python train.py --method="mae" --encoder_bias="none" --encoder_inner_norm=false --init="orthogonal" --muon_scale="match_rms_adamw" --momentum=0.9 --nesterov=true --adamw_lr_other_params=0.0011
Rows from block 15 of the encoder, named by matrix and row number. Rows with one number belong to one attention dimension. Each number is 128 + 32 x the weight over its row's rms, rounded and kept within 0 to 255. All counts start at 0. Numbers have three digits each. After the name is the row's rms in percent of the matrix's.
# v: attention value (encoder.blocks.15.attn.v.weight, 384x384), inputs 192-383
# proj: attention output (encoder.blocks.15.attn.proj.weight, 384x384, transposed), outputs 192-383
v.88 102:119182170131092162119098192044117066075092121118182119153136123130139141165116054089163160074095060140128110160171156091146121161131112166099122138143130151090130058124104041140101138148072136131104121181087106140167092085159116160098148107094161139109110113042179144126146106141118112160178088152116127154129161135060110134187172139066083118141157111119171146152188149146150111162179113101099118144170169138093097186137150103060142140123120122073108139130083133127110092157114138116102155142183152163138152122120157141142195168081160215100121142121122132085108124081149141111
proj.88 099:141065137099156054131140067137119146110166149155105112136142102107139131043126158072074154175146138171127150097055110160136141127139141122076136176184123168152141149138125193120198149147162086134137126053115114185156184134132102093107104111180088106126151102168101119153112121161130177089110155074148172146125120138132098178111114105189138146086102131105086087115114068147112209173053155109135099094085112085134175075132044140134115102161142094165150109117115144155111182062141096117109117179089162130112153133145127117152097094167135042141148100172114138184168091134115143119
v.89 104:171092160162118140118218124085234094170157098146159138122120097066087130083194115200181115084125119113160138157130103107097108090109144114126113101122124168152149087113151130101141135121109121164107105143080079089121111115183141162111107134137143147148152123143095114147102063134120113088188153121116123155169156127130100138123175148149114098088198102108124127114111126122164143180136175082108152117143165058121115117137148126124136137137219098131068051112106138086085152210112151136119122169140113090084130141084138128084168097152175160135110158115099201110124147128154105083
proj.89 104:106121125123102134119069125111139123133151180124134126168103130116135092170089140089124158125113148133111098105162148141146159160145081155105175141118157063116095114142162119165154124135148092197184153161155167161095115066089133139151136108092111114128166037105170096111141141102104149179055076102124147071095181175147157154153125126077094090087102093162123137104146117111081135085097068149114134099122095174136201161153099085091133116075095134099176192092122131193192158069150124138136113142125142158187148170135089136112095104100086109119144129116134084151109098158104157098
v.90 097:057157123141128164152140128160138152084090104119123129144145117075138116111092178151160190064175106072145149112084140171115134110125132130105162128185079177175063138072153111155215082155152147117108133095148125066154073040111093107156203212112113096091130125127123121128104082159128122141151124198093087146154122173158113182162093135089056059168089149158125101123089168118111152124082147174135102099136179099119112109097185084081147136115151160119121099185113196117132117094145141145103116119153112117153109120111155077137159173140120126120085080127179101138144138145125108166
proj.90 096:143073123102147135137122109100158114138114124181131123098147051195087124132186107166092104164165147118155136116126096053195168085139145144093110144099208122112218155140135123092123102146132172108122165165110103157138159180119108102102135055110137161143090190142119160136084167071085110158154095138161163103104119038107078158138116105183102179102142170098125151130096183118156119124139112173080112167161086166127095158116098141142138134135145134114086156078134151124117148132138178075137136158121168153136152121137092139077097133094153141089129113145065146138076073119132170127
v.91 103:026141170094148165149129117162111163082120124104162136138125178088079165169099113187057112141121117105148128119050148128126140149086170171189114064115087144142174150138113130108131175106157187096127101157109130136111128073095123170095144150147178122168100210137135115151135177046121154070128118129120190081145175161186128094136134104057129135124139078156077198100150159129147115133133105169147150198116072092147101137110110168179105167106108146117145116147160118112160076092127109078123146130127128136072117118181129123177140070074100128119127139152114113143097079058165063126
proj.91 116:130103117129111142132128104106141160133101146152117146097146127153113093137111132079157114127208158146147113146132145155130101097183117117089142110200136134095137105150151128139175110107121110119126099162169095107105120163186092065112153123077125168058076082123110137102065124209113111138093171123161072182150115142126143206091067093164087113180185131146155098178111117129137104125133128134125138100164142144108073120124157105096190123131075112123079115102107119145093128105170125200125148126116162080122136101067103167111133104204098048112138136126137150143146151124103185107
v.92 097:108185134142127077121121103134081115063162159102138129150156170090166124079138070112131156162109152136144094177111134137118115200141095108110132097111129150097172107132130110171176072189066127117136083126153113076116088053130122053115136123107095183085116096110111164141159135112096124109096147126105182159174127129081126110113170134100129153145109122145074140093107163081132132178164153091127093112133117101121142139123097109123175168142101083071140096120157179133085099081134145128092146143156080125120170191157075088118175152165152152112133153106092097088127122112119161146
proj.92 095:151105169148119136141152209131138091125152123123147119138121056186111149171123157147171113080127118130154103133107145140186133142190152122116146115156115103081067129157134206105061118068142147159083124088096099158123111099150148144223120089113118136113149169156109118149097132100158104155159136100115140122148164141135154134067078140131123150097126114085157133154176118183124125094116143101098116135144160148098137156083099163086116110114096112169122144175122062136109132108113141154151132121082101181188157076076131116115110080053074112184124106132114104152134097072171100151
v.93 098:135118195159132120072100164140103124189154120186127098103153096168037128112134147193106152119168142112113142149073145129174118171142191154086129067094071097178152080133230100132139106065139175129156132108100142161128186137129153152138144148093174109139099158193085099138132149043074138125143084053153115111101171141094137144107050113092101138093129095144095194049110138144092136087121109200138099137093059110188127115142148104155116106088112089138120118170103116161107121145138106124151094082162150162097070138126098133148121118107107134099139134122089132089099110115208076157
proj.93 100:124136121111132162154124132158127191100114140101083133151148195108129116125115099066136128117137129199101072102177115086140110074116121121130088231154176138112100130144038127130112184174102034096128111158152163118075112130170143099136116158180106193123156137115136138089157087117167073140131129214113087163120085118201096093133167130162142128136124181117177107161164133106098052100162122095114194148138114142089114184092131181111182116176145188151062109073126130104079180134104153139090155159136101085131197123149209141096124097152147125114167178171188102148147132177064235142
v.94 103:125163080163123179147060149120089227121163111151089159106147115178186127103170129145107150139172134118094123111166141064129156156173101101175147120088185094190107126116083057106137115091123134167153139143114139103069102102115121102123122171140139146092136079105170100069065143091137138162113114167130156169140097086185143138127058121157096100174116093160113125083131179108126144156082115157138139149072124094144169107117066103132126159119149181164123126097141129104167162121157147109141125110110095097100119068124190107158114127144117126159109131143143065149132109078107048107
proj.94 113:137050125125148113155138091160142114164091134147132130108117086051063090136124136092133115118189130109106150154153148139109080095134080130121159177116120142121160139129131161143136148173157175111123159143157120168187141175134125124123103072061148127156107155124111154085176142186104083148089148096152115168122085109096118125125153158109221183141099182108065145122173178172173164070125163143150077115136160144080096171147220093202102097149107081126111117126112132103133097110138124160126139148173127156147107115099078149080127137094165142096163035113093134125123139211227162116
v.95 108:168117078133088109105143137139045135070104107145083125109136144132173175149113091090117151139127120097161136097175146115119112137166136105158156142126075105125108139150116064124130124219135086125073163107114187175131065172142123127106110159141169105123143087090158134074119109164158137146134121097101106116120109132188124126113117087125129152161147079112145133089126184133138106117089134199115123104084111081103097087130156117172208139121079137158161149096075128181131089112126127117095095143151160163149132140174110053050088159134171197101101130112097128084150139144149188110
proj.95 109:094101177125134151144146121128166128142150189142137179224130122102165124095115134062120121148106106150093112148152057162112112104101084126159129137080124101113120158107106138153114100095132145158124115118165095100070175173084096121142100150115101166147156125174120135119179140143125129126107125139119115209112106080078144100195160144176153181123070145137107133100163126149164187114142152118148094139121138197139162096158108118171105077145201146151124138151179122122101152156144131133143158112044132140129133118102161166143131116132070133168077117051179096143153107162160129109
v.96 104:142121112131110092125155144134117100194197142170199148096063171175143093112155116114123129096098130120120101183165148121167133076074145119149126138165115143047159123172167158142106121131158104146190109124102095132104202090156140128098090125119045103081139084197083087113101101061121116091143107108123081139136097108052107095189110137154160106086102155202116120106146138152153136114153114134153138136097160133145099102124165128087129089147116142109106123193132140071169140076088143144068055104127148067087201127136052116143126124091139105168141150153158101128083155125170151107
proj.96 108:101113126073136118131151090117125107073109108138113123147191106121101153086165094133133137157091153114168096073081145093116093226143113087115088112115184141204128122126135142138152121121161106101099128107174133157084116154081108138133104079174155121190104158094160154138180151149155162146112160096121152120091170132096125134083097149156114103138111098068157110151116153093113117128083117158164124093166137131152154112163094147188165139130149088176102133114141067193101080115133090096159124189060174132152076147171106141132105116147062137151138149100097131099148094195116145118
v.97 096:169124096165179103180090132170122151184105100132159155129111128179110095100106150057160148133165166089148164111170156143070079121158149091102121172149107150165135045066091134101195141118201141089072090157080145128130139132105127146119125163156166139122135085100091086055151111159075142069130129087169117181121121140076068097139104176173115074142058143129096143167149096127085133136153106144118171157161124067142166136089074099145166109182116144143145123081116084066125117080115143110155074152131127101153202142170112128166141130132133180153161128163177111134167087181155096105
proj.97 095:129110181133077177048133150113147119141166131143110095137127157109137155186149121238111105113145122148106083154070099146119164111065123175181134120119146096046156155190143153139086057137055131159163118059170139160100094140077108143109125074117130113138084103148130113168095142146213128171110151105158151129135133140113189128124136111067119107132171114078112092068141060187139121100096155169120093096114143186122108080162126120151076160073153123120062090151128128146123090192169108087097163102149121152151083101061151119125102081152120128167114136104135093097127105084119163184
v.98 098:163161109186148110152133159137093128175148106128113133126121160121112152140179094137137137068138128170135109060141125159155123160160159089131110112184067094183101151118113119149162126112106125184122097106144124120172125149117098170170179160136171165142085122101182137159082137160189101098073067092172131086144084116141117117116130135111166131155181072146143133104150177123189124213141119143131163122135097119120134088156139159167143116172099151108130138112080183163135096187129133166172119123115102116143144088147173095212134136152101051095160082160093090086193135161129105108
proj.98 098:129116153139153157094120076127063114043061132145115113102173109123129161135141171132146118146156139112117144121134091122118139119092091134051132132108191149111146130140123118116160165135169169073091166123100152121114169181082152069063120145138123147129153142098154105135063090111146224130142172162081120132109195157160178160121170107118118122108086143102065091123122045088101130063104141119149147121117144098157165101144098116107110101132184114077110168112175077075097140039131085142175139142156123145106136160085089141104100172087154186143074199111167164148109100093108113119
v.99 107:089149166111172066137124114177139101090071132100118111116111173097126094156211135136127133139135153115156112176151119118126127126094133115146127110174146121132160158195175108147088129122125144154188182099123083139176154059163158109149115036100120110093116139128149092172110133131091148182113149129075168120059097129135112106095111135113147203178091182138103094198112131128139088095154126134114034165123172101202106173126143144123114152158096060122140114153114085163098157136076072127100146110120133110144148156188146115159190183143078095153104143063122123094146140125141137171
proj.99 104:116086117118103173127160150092102121122167199145100091161141119198099134136108089114147145162107116155139126083140149175087127154211108103179112083113113139138124124094119118145174195104163084124106134180115166121078161124128107127112065180139105158181107155155127150065175051145092101085175138170148100157115207135116101146141131084140134067091160140107116134050145161116126104155122115166179120136087150122065147132116138130149147044108140180138101136123145113138146155124152145147132143127096194115062124152136079138082130063132138141137189093156077164142105123150159121117
v.100 097:113108193139145181129136165150098158086105137121139103139055123090082172143066095104190140118080110122102134170131090130153156108117179159111134167161158099144082126136172128093114140078128168134147100176146103170141180162156171122107095099167131155179105151138108180185124171148184177160101134147101123201155094128132155128132119054114108157085107194163138127083177155121172117152129082158227187153128149147110104208167095093133106145169116124158098148096097108099117093090182116129130070159107131083065142174132149087142189098106174141091134149088111164186085118169160086167
proj.100 097:154150100119172136132171079118182150179148094162110167137163153138166115144186073163116142103205156098156143104115175176153087174156092104122173104086144102104160109137112126099090086208113120095137090082101136101057084105093118148136132139135139100151099124159184099117084088084109136045160083069094107106099191127127091112144073128161142147089086077119130174181142128139111093091117138128022088067178077148083124065076097076143118121074127139159092123155180164181124107135136133139111173109162114136182149089103066095107084159176128139166166155187147107084100116104138114154
v.101 099:080150131156131157092089147030143141082105107107083153095109130119181181119110084120126146091112115049104190161136132049150110182155146118140123076146154188120150142158094125137109150089083192126095050083168178165082162087156129133131138125149152132107097121106124035173107188112110168096116130135150152120150152101093159103164097124117162134122100123165159151129166114122136110096066142113161129184090102133145090066092141105119157127188149123118094127129167138094115113125120167177151105099153063083115128120104085114066106127135150146122153129058084132137094078149168144175
proj.101 101:173120139189160145154162083101141157161157090131168107114159170157100078151138154135148104162110193217139087091162107127089133107156067134106154193053119100094078164106108108171196159119149064148108146138138101093128130200123131164107088148124121150100188135152149219083152121125134152112115177043119112105087118106111122146096095124088092141186129167118074148125086129099155097142099130179112140092116141142126114069142128140172060127054136098109156138118096089193189128111127150108128117133096133163108140130160171061150112145145109125136111129154196090111164167155132133133
v.102 108:102154070149107153115143179110136114165102110101112134086114141138180120180056202120109141190112107119097103148083135144143046114158131130166163145084169154105040154091097164126155140124133081113126084202132125134156169150111120065130164103138077064147117117089108107120173137179177135149075097092080133150110146136122110097124098150160092076101067073115112126164115147121103117084163094145183169114093133190116076095096145069106092131170133189108152082063166152107110151069132101136145106118079214130135118134129137132086113113130111136123091115182119128123124133151162060093
proj.102 113:151090151175153115112112111138126128049146146094140067113131126139134149059205053111176148118118115094158170115131112108114159133118135131160112143165138086097186094092162093097134101084121086144104143135106137120110085109132104151142135209169149157079181130137119129138145126141127127136112140191148123066111138108076152119182149170065166160119125103119132097092139146106148145153063171149085106186126113081088186151137084166200123093150090141171098178112142107146172139152121136048115144105140070104119107110139104162119142088178125132119140134137121124190107110136138181121
v.103 106:219141069104160153129128136119079106131096130128097097109154192141138135186140108150215185073101106148173092096115117096101137166147091180098060198118133043142153133079142164112135146132149177095119138054090118169090115062102178081161107096065180161167163090157131094079151085167095120162113092143111142090129103066137094133114150111140149145161139196160135150134152129149087077167134098097127166122099120072113189134126138123099114160089150105134114140134147112124101149107110126118129098115140167095175115150151143155135151149153132079118147096100127146122203135111132184161
proj.103 112:074122174132077128124138120109154216086141148127132142149131061080053140159146114126064077192139173122073133147103101178110090059109108062165101056086114181095123161157132140145136135083101115126156130189182129135136144140130088131124101100126128134147096183089134148161076149109136137088149156142186105109064186204189167164137154087162097126158184156119166153099111135153146113107151140098117126114145146140154069157188128136126158142116155160100180130109106142117126114126159139139131132175157200160101176109121114124146127105117160151161152172173115135101077060098116082103
v.104 100:109174131140105163080113134169098128069142112166102151112149120096058112121107138131153130209087166193163078142089070145097134171120090145130110162112148148089127128098099110113100110125128087085144129142137127151162139178132134126093114111136169097099158118107123157074095165205147136140103091102122122093134136197112074134164135172106127125146141122132106163136122144160109103130136211131136121098095122074116149171177172085130161147132118165083125132196140094107157148124180122207157116085166156189132159142137148142046099182073141157124164131142184120093150098118247224123
proj.104 105:147107084129073186126104164080160125169142134070157092164103134115199128170122110114149099125135129111085134176162131071078151134131132134133146132171113147159120124058172150100203151144131150197124119143103136110087156119150120133129134132182098151141130186141111155144185124128095086149111116198119192167115138100130166099053139100121108107124104078154114088144178138063087118117059050081141114179094161171155107138105044195132119136149166133148144155096107117138052113128115161102119120133121155053125104135160156112131203132148111140157098133114089162149111130140006077122
v.105 112:129107130143142072104097168154123128155113131137135084185141154152111115130140111197123104148136092158067135121136163156176147088125100178099128096141131133131124148096150144100227120181121096147121095185108153136082168112146132089084115066089150058188067152119142177072167094145137105096110125125146175174122118138107107078136096142132084138145117121163101161114139112076118155125183071144079129084168111102118111173138104090105154158107190193170138082125117133109053156105171108050099160054151164089169073142109142132120135129088120146106129082170119114153168119175078126114
proj.105 109:081152081125109206128135126130106115091153140155103162126104121128123121180100138108129100113169182102149124114142127122135153126059127082196138038164134099113144103121101199162100142117114100076144176106123065143179103069099087175178123148151142122113138119134110076161079134129181138136170153171087045137169189160167129130159130157129184129078161086096165098161138145142109111134114160125178106174117084188126109090113124125097147129118095138120155144129118083111163088116117152160133165157119140220151150123201119181122114126135138160212096145094141128161181140060170130109
v.106 104:099123093124120163105158150186142192110118100073109143197094072160059147126093109135111132178100123134067117148034097104148104109105097112123116069128114124084084098125146144071124128160073116129107097135184133136119137142150109151120132146128135116139062130118121147172140154171146119163069057098140133107175172204106101108153125132147123136084169099120139154144098166061119144045169100119145085105076136175059075109163194137147103108118132133089058137189140108087130182134141090148174102099164124149118150127060086153114103139082169174114130127129119128153080132103109119096
proj.106 107:185094132135103172160160087106154121160118096095137151061139148095176099095120107151133116117154154133126142114179162103107136122140197133173123168052155185098139136117149101136057136062122153181114119078107185112102118129189140131139099160090123061101169160124125113135171185114103209114113157114073113199123043072096124105115110063086082087142084154098167107155131101173119070167138118130122162134180128088139171136137048105160153146173132139180133176064097147155172093108175128120124117104104089097163122122173111103134134145166076129135113120129091137099137090144114140174
v.107 095:124123068102127146155154084192197112165170130128079167162083105094121159103134167110149077139099121112157138080155073139084149115149103129108116114160115152152197133181181119182109157125164125119166128115168155132141151161121178162126131123101090145119136177162075117128131048113120107190104152103088143153137129128139120124219122124080132177173124105150127071136173112207148185131105090136098122152132146095044159086094192129129149077106093088107218156132115121123140102164167122130091116241199130128132083167125076092121148146125167096113138164075124111065154138125121155121
proj.107 101:143138162150116126094107096105133164174086141116165098113181097108107127155140111140133127123125121188126106182085203159112102210082116126141146164127165128121119112082115101090097089165084130153149106077116145163112117125128150113148106102180146101136131117140210112108103136115135138093131079157186106173122145122111157176084147087224097116131105152081094164119084112069162148122146129147126114090109107141178040130113094156138101151116231127044111075162116085148102147144152095156187149080130154114159179137125156097125163069123118161106191149123091153173090098168124136162
v.108 106:078150127170134176112141128161146118157104124154114126213081137136073143139124105120083137117119131143158113136159126098136160219114078111112128168154146145085162100184101133136162140130109123112161127114120127171133089147131203125092147142162129143118113157097169089167082167130140123167091150121171169169141092143087094146122138161087200099126142086121109104184088176137090168149108168117143082133086100086106152135109111164121146086094155163105131135150137111085116098107066105152104090106175132080139133120127093096187151102177113107126136139124132113142079125118145180132
proj.108 102:158108127072128159154101089089119154149123167119107128134192134159145136140160068142135107122140161107144100092068149169112137083108179140098124131120142134129136145165180086124109123080161190123129115102132161106088086124129113136154109086111155067148144122129145125110111110163115104063184144212094126103094203113179167152127118079132068163201079165134103140094132101145113134103161129153136084082163175128128115104150140170082135125140071095073121147100109140078150092154214142105196137097151134119120208142038091114093107107134123135135125123129091099155166166111131143117
v.109 105:082118124161139092089075136111212144106126107115132142160124170171076156148121205082140128166127070111109119171065127088154102134111109155106183131154098204182122106155119151198180119153158104108070079148119184098120124169097148115101110105177144083096113140131145161176105202143166146146093174127153154120130083143115142095131087099134151128147106101107076143170132157114114168102085113169121156106134111120099076100127131118120184123152137182136164130164113135120143115142165136118132128126077105129122116112055184112116135150157146169120153129124124138091091078107125098099
proj.109 110:173150093145117180166180137140024101124120142118131098106158115112125140144158079193080130108142183164158137106154123132053143132135195140116083128124125164057103142104142137099144121075066124164099185040131035096166144104115132156070111147092146131107186114171092093092101081149155116065148142125084079142119152087191099108145164173086138164147125119114144100108128126128091112128171084138112099096122158126131112087158078182159129093096150096105128168118146108106184133085158115153124160112159136075094100136185081155130129105089124167118115107141151142162185171098106112155
v.110 090:060149142141117104133134166101150155092165117132145103143156165235163098162196191077148126142123185178173125089036124135073093111093136143059173127150089131094202121150140093118163124066131097125201139154166181097069072113129156171186122127160124119139065194156152132133138185175136140137145137134127122110118121113124090167121149107081163098124188121161100097025087138163156138097112161146103078126132091134165105181101089156131084142134122088068119130177128109128169106133115142085115076099133045137167086125076138125107179131117085123133112135139146111168101134115117125130
proj.110 095:137121103133114153081164092126174110147100178174143146119110134112113145113081139136100171100149106085090106135140118124158099152151120112149122083070126145111109130111111143170107155182134152100116112122077094155137130170117136070065107088097114130177162105061165125126113091115121071137135100162117089144147114161122128074157164126160109153161148149136090148140131137087093108163158112103125122157160141117125134092165144120092124123128108153182136156155137158131135121139173114148124137183146188107072118100157157166122100149102167150084146128119106160143139137122079120135
v.111 105:080173191170197183130101131161192138131089090093107169073188102077157102166169112061120070151114147144106105143109141128121121171163173085080185076131154122200073157112151099116142108057140116116070075131111168156088080145121149109097169159125178107129137145087099187120112133117120100144128115182167143101113124144214128081133133117100103155162093061103087146168122150161114080128127166123116127126128093137157170151146119147158135126151151130142082139123206115131145151081097171148217086163103095122178108098173170130131083140098173095123147124124096105118149105139164148164
proj.111 110:147098135135070152128145182102120126147212097130128115168122128185086110134102157133134131123132131121169065156168123140135120093148120174156135110127096087092147127137133079118107154161086089145168189123143150137088140182147134165145105137114096177117112123112145129167110128147091161172122193145105158114114090138089094162135108137132086121097185148120118082135122083090162113137077095079108118147120160103095075129111158139113066174127152188056218142072071112108152166174163102100089122053138158155082164125116125159140172213132117128121119088152128175104138168140078084106
v.112 109:145113193098148051130136155096190128168098068152150124170154126137118114124169121071171116110185173167170183146135125175116157152164120113175097177147196147098134099102129123106117206137108170121172140099117112108143100152109148134134121126185113113143103159150105139118140111091099110122155203110116083195083114117146118162125110097147189116061078052126126120094133099112161113151127167151119071072132097106146136168091096163124126114152127093098086136126076115139120050081073109117087141109162110139072140172141119150119153068158100051160122106136150172156070130091109150161
proj.112 098:129112099129131151164112128142071092078153199101105138113152106182174243128119175166174145134107125088149059068168167141214113122104103150096165162142082157163139143198071140159193107147176099146103128123146134110173138148095092124145116089121130130147119121145079118113106141175178143172156079135123116068105140125130168118146133184090079139186152148113162129112060140134130117123120121135169146156171182152132156082129103122143120087131078146178103154151174180123139153131181199150177143100102104158135098099108130097126115157106141170105139159112105045157096187113156130112
v.113 106:162126133169103138108133131149157142121130109089064145062041102087152148134101102128056125134128148133073124156151208152178132151154163097091139111152141151143143094093166113165148126093095080123088114097107138095159138130159069198102183104144153087176084138144125133109084093157161086116171101116099148177132144118130154149121110121144111153069142094141132149145120167066139141163132144097114112141119081112099134090103142071168134161144129193113118093069156158163147139139125132204147171078163162146136138122105158117123129184103086135161174083110116098116146085193136096068
proj.113 105:069149130133170109141114077196112116103121073103125123130171117120120115163125156089205123130104130175155077117129096081144154166114109131160138118082172120137111124148079122123158134111178129085165127138094196118138087185080150134115104202126127133071196122123156143133142206108126152138072104130149100119172141127121133161137150140133117122146128155105085113138102139144142126052141146146086148109114135173073111115158121079123108113092066138114142143135134090122110203138113167118121132179164130100091163092133134076124142120116139163140061126110103215112135100116173142202
v.114 106:196069134144124109147118145126123103172174130080171165106103153119111100118103152168085165152097053095157162110127079182173125130141139153141139184122163106172149105130138179107160196150114161128138103178093150110134187208115144072135128143098127110095127132159124201154148131140142107121124193107135098167164167125112134137120136140127125153132094109142157128129084112181115158175146093138182100082094108143105142112141110091134169159178071126097142078098096165071096134078142113149147109058123081170036110139095139064088098074091125159173104110188133138172137127144116092193
proj.114 103:143077181101113147091137135134175143117128104154132113124140122130127181124137049133213116143057138166128126094119140098122135168085105088097145171099197120092096139177147092101080071101100108105134125144149127203152099082113120151086135134177118115087130149129090143129162072155082173106131148194125131079105149115135177124152125101119158114118108105176150112104095120096109069077095148137066145226152162111114143111097103165129059143127117136120101154134173155143100139174113123126106146140139096053160159185132078122180175159158200106104144146064139166151102160164109149144
v.115 105:144124144181132123123110136169114197107083122144090123085115108116164153150130088106125121126069143157116071158143096117168150104152162125106094085135149080090127100102138136096116144149112117101106121125097137172103189136141120134107136122072145135141104158115096148095154124163187102085156130082097161133135072106144185069194118145101131199151120096136135153102121132136162136148095148096112128063079098119149077157138142127140143149159133172117104152087111151129113189094116148204084116120130062111172123105141088141133093126177186149122204159114137096112118186097103164126
proj.115 105:107108158142158099056137122109118075119128171170133146119155116078063108111112179137146136119132085088133139088168109086111125116158152137137133199109140147149125110140138114152137131099124150222163110134099150115177101107152138097126176161165173130101108148099124127096110119115106158162126139170132097122088158122082104176090125101162133111117111126140117120074177159128089134169204174128135160162119134159178174077097123090135134117102085105176140113156142048201107049148121101149183168139174115147136114140122191071141188196113077074078098177161137135124128106147119147151
v.116 098:125159142084132160129152159123164140161166083116118089108159125137188120137106118137171111160113119182142112123130126115221169150136129103111101121180136162130129140143150128101086140104086131126170096110152102140172142151102170179078132137121094095142154169074088074192100119180134125113079078140119178133083146161127104154166126151045101190142155110126104108168131134196184105122096165133135102126120087128124122103198178129156142115106160108072112151184167115139165171122134160144133101098180153121085138162163118109137102130111116096150111072123149122089120103100184248114
proj.116 105:154102179193128161165119131100123139075123117098136123117131144085146097115155133146103147112136140135093197135150159200019112130146099133107179150114099099151076117087124100127147163130175115147110144141130149097067160153120058066226151116164077143099146112189134129102167102058136141179144166088164107109144099109104183113108158046139144086171081135130132125074104130039099137175141108135116142095165103121133155146130053180133097113143187165115153112114091110066083112100041155098159159108078149186176105131152121111071205136138103093091130179141045112140074131118105134122
v.117 102:159068147099129128098173154154184109126145109113165118088098139170104118115190124119126115129151101109071117148111214180174152077098157125134086079148110139134184162133184202040078125111138104133138130139137169065118125129179174152109094132068137104162095169168150122109165152095014115110180140111082126176106180172109128181140107151133070134051077124128087131090099154082111121091142142145095086090146122153078118143088163122151081098173117118137080155142105075115137134099110148117134067156114150131071111129119124115122116161012113126099137132135115109102173124145087085191
proj.117 112:078158097110097132185077134173108111144142095148099145163163105134133142117081145137173190107086153173167148113156121129105059161058107130124178131065104109171054091130072106189089136149148091093105097084129116172103099139121052165163121138130071148137121086115116113140137117084220145168077122124126072070181100134114080106157142106128109119148146099123166112149113138220145125175099157079092109160115105115155151162168095119122151181134072125133132029126172159099124103120109118103121128156153133159154111141190153116130128179174166148207103134156151149073144120168150135084
v.118 104:137089120124174117142159127168166182141156152172107053126092112147160170058094116111048139102115129125126110096170174185174073138088101129120146156156116160111109080116105117093158102156102104119047112115165148125131102127132129129060112146081135130148107159067133135146099118142203120099150055128161143153070176104138124085082172128102066089112138097142135135166126105081116163107158101180170112185122162104094099144142184086142179145144161171097162122121126109138165158102134095125111140121122125134155084127078188142086077151139117156154121083164133131173098089147133075106
proj.118 099:099155171094128165165082138075146116082148072072125178176131148093146071161141173125161136138106142086113139161075097107118169125136097166130128090080179083110112120081143193135141065095162190136185122117123108128122152150110157148147196119142171145080154143145166079130158139106075102186128170074112110161165141196120106096151117170098182157111138127153151135176191138114102107131089173056150152148136117163083108079155091106100056129137111133109136182141064160130075110225164145156128130108151108107146180074192100121125162146138136120155120158075100147120097202088131125144
v.119 100:179117084061099101111101174115101152135185082135128139143133061164041134115081142104115092108166140120134127135141182159173093123107141122129169097099079149137063109104130172162136159192156081154085139116117152135103139202104110147138187123097098088102145093099093118095167113156131165087116139056142072114088192214129132138145098158181050068088104046097072133115129147074094126090156099091096130081121123115100146168123129110190132125114144168157113127100097084155112120127123145125097085079180110133131118130106111177100111150121139128127157068199132077110124119190151141043
proj.119 100:109089165148147165134109081134124115129108149069113090149134137123216118161127125175123136108103154103119135110121062088072190102074128114160094153099138149073223106109096174113183052128110168160122136106160108084182143058136120102160114114129144164132113132136144134139105184137217154163117088136101158148185080072072148084175101170098159168152143099133111137148133119099140165133104141125140136142140081192166141071131106136123137131152132136128132146125186140160072109100159156105140170117102135185182106078133144129151102080107122123171104178101136161137111125094093091142
v.120 104:095135106145125114169135125090159194128139172137180132111135196139127137071130126125171154098103165097148162171128128131047129143099117133127150160114145116135126074167078141123115145092134163115104150083124068170077153143178108115122057119157150122108114153095232096145129197101143095097166157169095130116118116182112154092085125114191143179127107113079156095153147075121108100120165185120178092180139095112100080114077189080125136117136084132093088168145131103105134092128086104152154125153038104107172130149133139125122147140203066141146100215093142098111124144081156116167
proj.120 100:178114070172082133128179174148139173101130117051116185148139133150129137154092152138130149121105112214123104071199106073141149172175113168040155105152148160106111145117186093131172129136118114130038137146085210068146103146095154192094138103133093216146161157148133126124145089194130118169154072131157141132146126190154115133098160150072104097123144122129158095123083192151066099151135100153126149114084140135109133072142157139159085099116145104136155086135112144112162178154135190097153140125174106147082139102173151106115125175135182171127185134127090161122100125164139146122
v.121 104:120122117142119135108109140149130135153150136057150117088172117122077175136079162156140114097111109156095057069091117146134153092165105123085143071158114158150084124101117147170144103103121104143160152133087145123067171098098151146131133156095097156196152096184134199140145164174132114135014094139126131126123135169184106117115117084156080127144117117170133166171153187122115079159148104158131208145153087189128156095136180125095121149182131181069126127135125172143126164125119143140157131077157148113150101070137118164125183099155125152083112105135119135126093109109117112105
proj.121 103:097159153177097130139156146134076157083121042185114117158136132091167182127168123064101160153095149144121139106130121086135113159102128127144126167123133145181131122118098161108129139088127146131120166131147109112211131132122127083153157131100172098039134124102140118118121145113174080126205156131141117120098129105153155132137128181144128126113119146075123084110092081053121154113107188068142142136120152090146116156158033119183084128132111186205133169105120089117169103122113121152096180130103111159140110141137107134081113137092136172126060168100105120159184112152112080110
v.122 096:132106177130144093114154139159077094107146103130134155119178142057130119191108201129128112167128097141124140114146093129131141078149077130125170064132173099187151143051168122166197136105152145126151189108091157093130193174126120098109059123087141127098130133079190160103115117131177123137123173088075069124147080150099105133155084098102123131113139141126136144158133135136138170111113132124123085164161134094131135150213081078117148112165111136152140141137116144151140167105134116069136122132154121126157129111155154140075143137128114101141104092164191072155124082130138138122
proj.122 094:149170097148144129099158132144088103127104123154155081113098104093120139113136093125136097154131130114124180170106090165108121178082158113148095177151099106071117097107099152059078101120069117082151134184121123200161169092107107142142163160151157137129105101142044104127123085142132127178138121152190183147085140100099180164124130114141150165100080096088064179077071128065096071137114111142137141111148174142150152157081155161168110132058173098109120059118114096112099125123106129170143152101131088106124142147159117178178159160156157177098109154066127163134113178128156127129
v.123 105:145113109140167091149222097123095153137153158122163126109169113097160158117124097126128096089138108111125193148148146099088164113185182148096124070099156117123089149138151122157167098130091185118219136121144073165063122099123140147125129136155044078158183105140089134146116044101099060133151166157139124085126105095119142102164089097149149163169067172171169120119129095140077091128159167196154198168205129142156164092140109096144123156102123113105109157106168160114101115081078164139068146133118132095125133040146000119125117066190167089139100169127149080135060177108121158129
proj.123 094:126147175138091124144108167147207128151130174107121181164130162143100142120137182123076136126157168131130076098091136181186059154142088098147129156171147116151201157146101148123067187097163082120081159130111140146176157144122115127136162102130118199083070113138149123166142178127100141135161113104163205139187071132121110157097135110121078107125196112146140129122147156109161163109111113133128081098052143115078061136084176144126133147100123135140157121143065107156160186161160074140185109141109174133187113138088178154132145123145084082092121104106102082142174154160165166161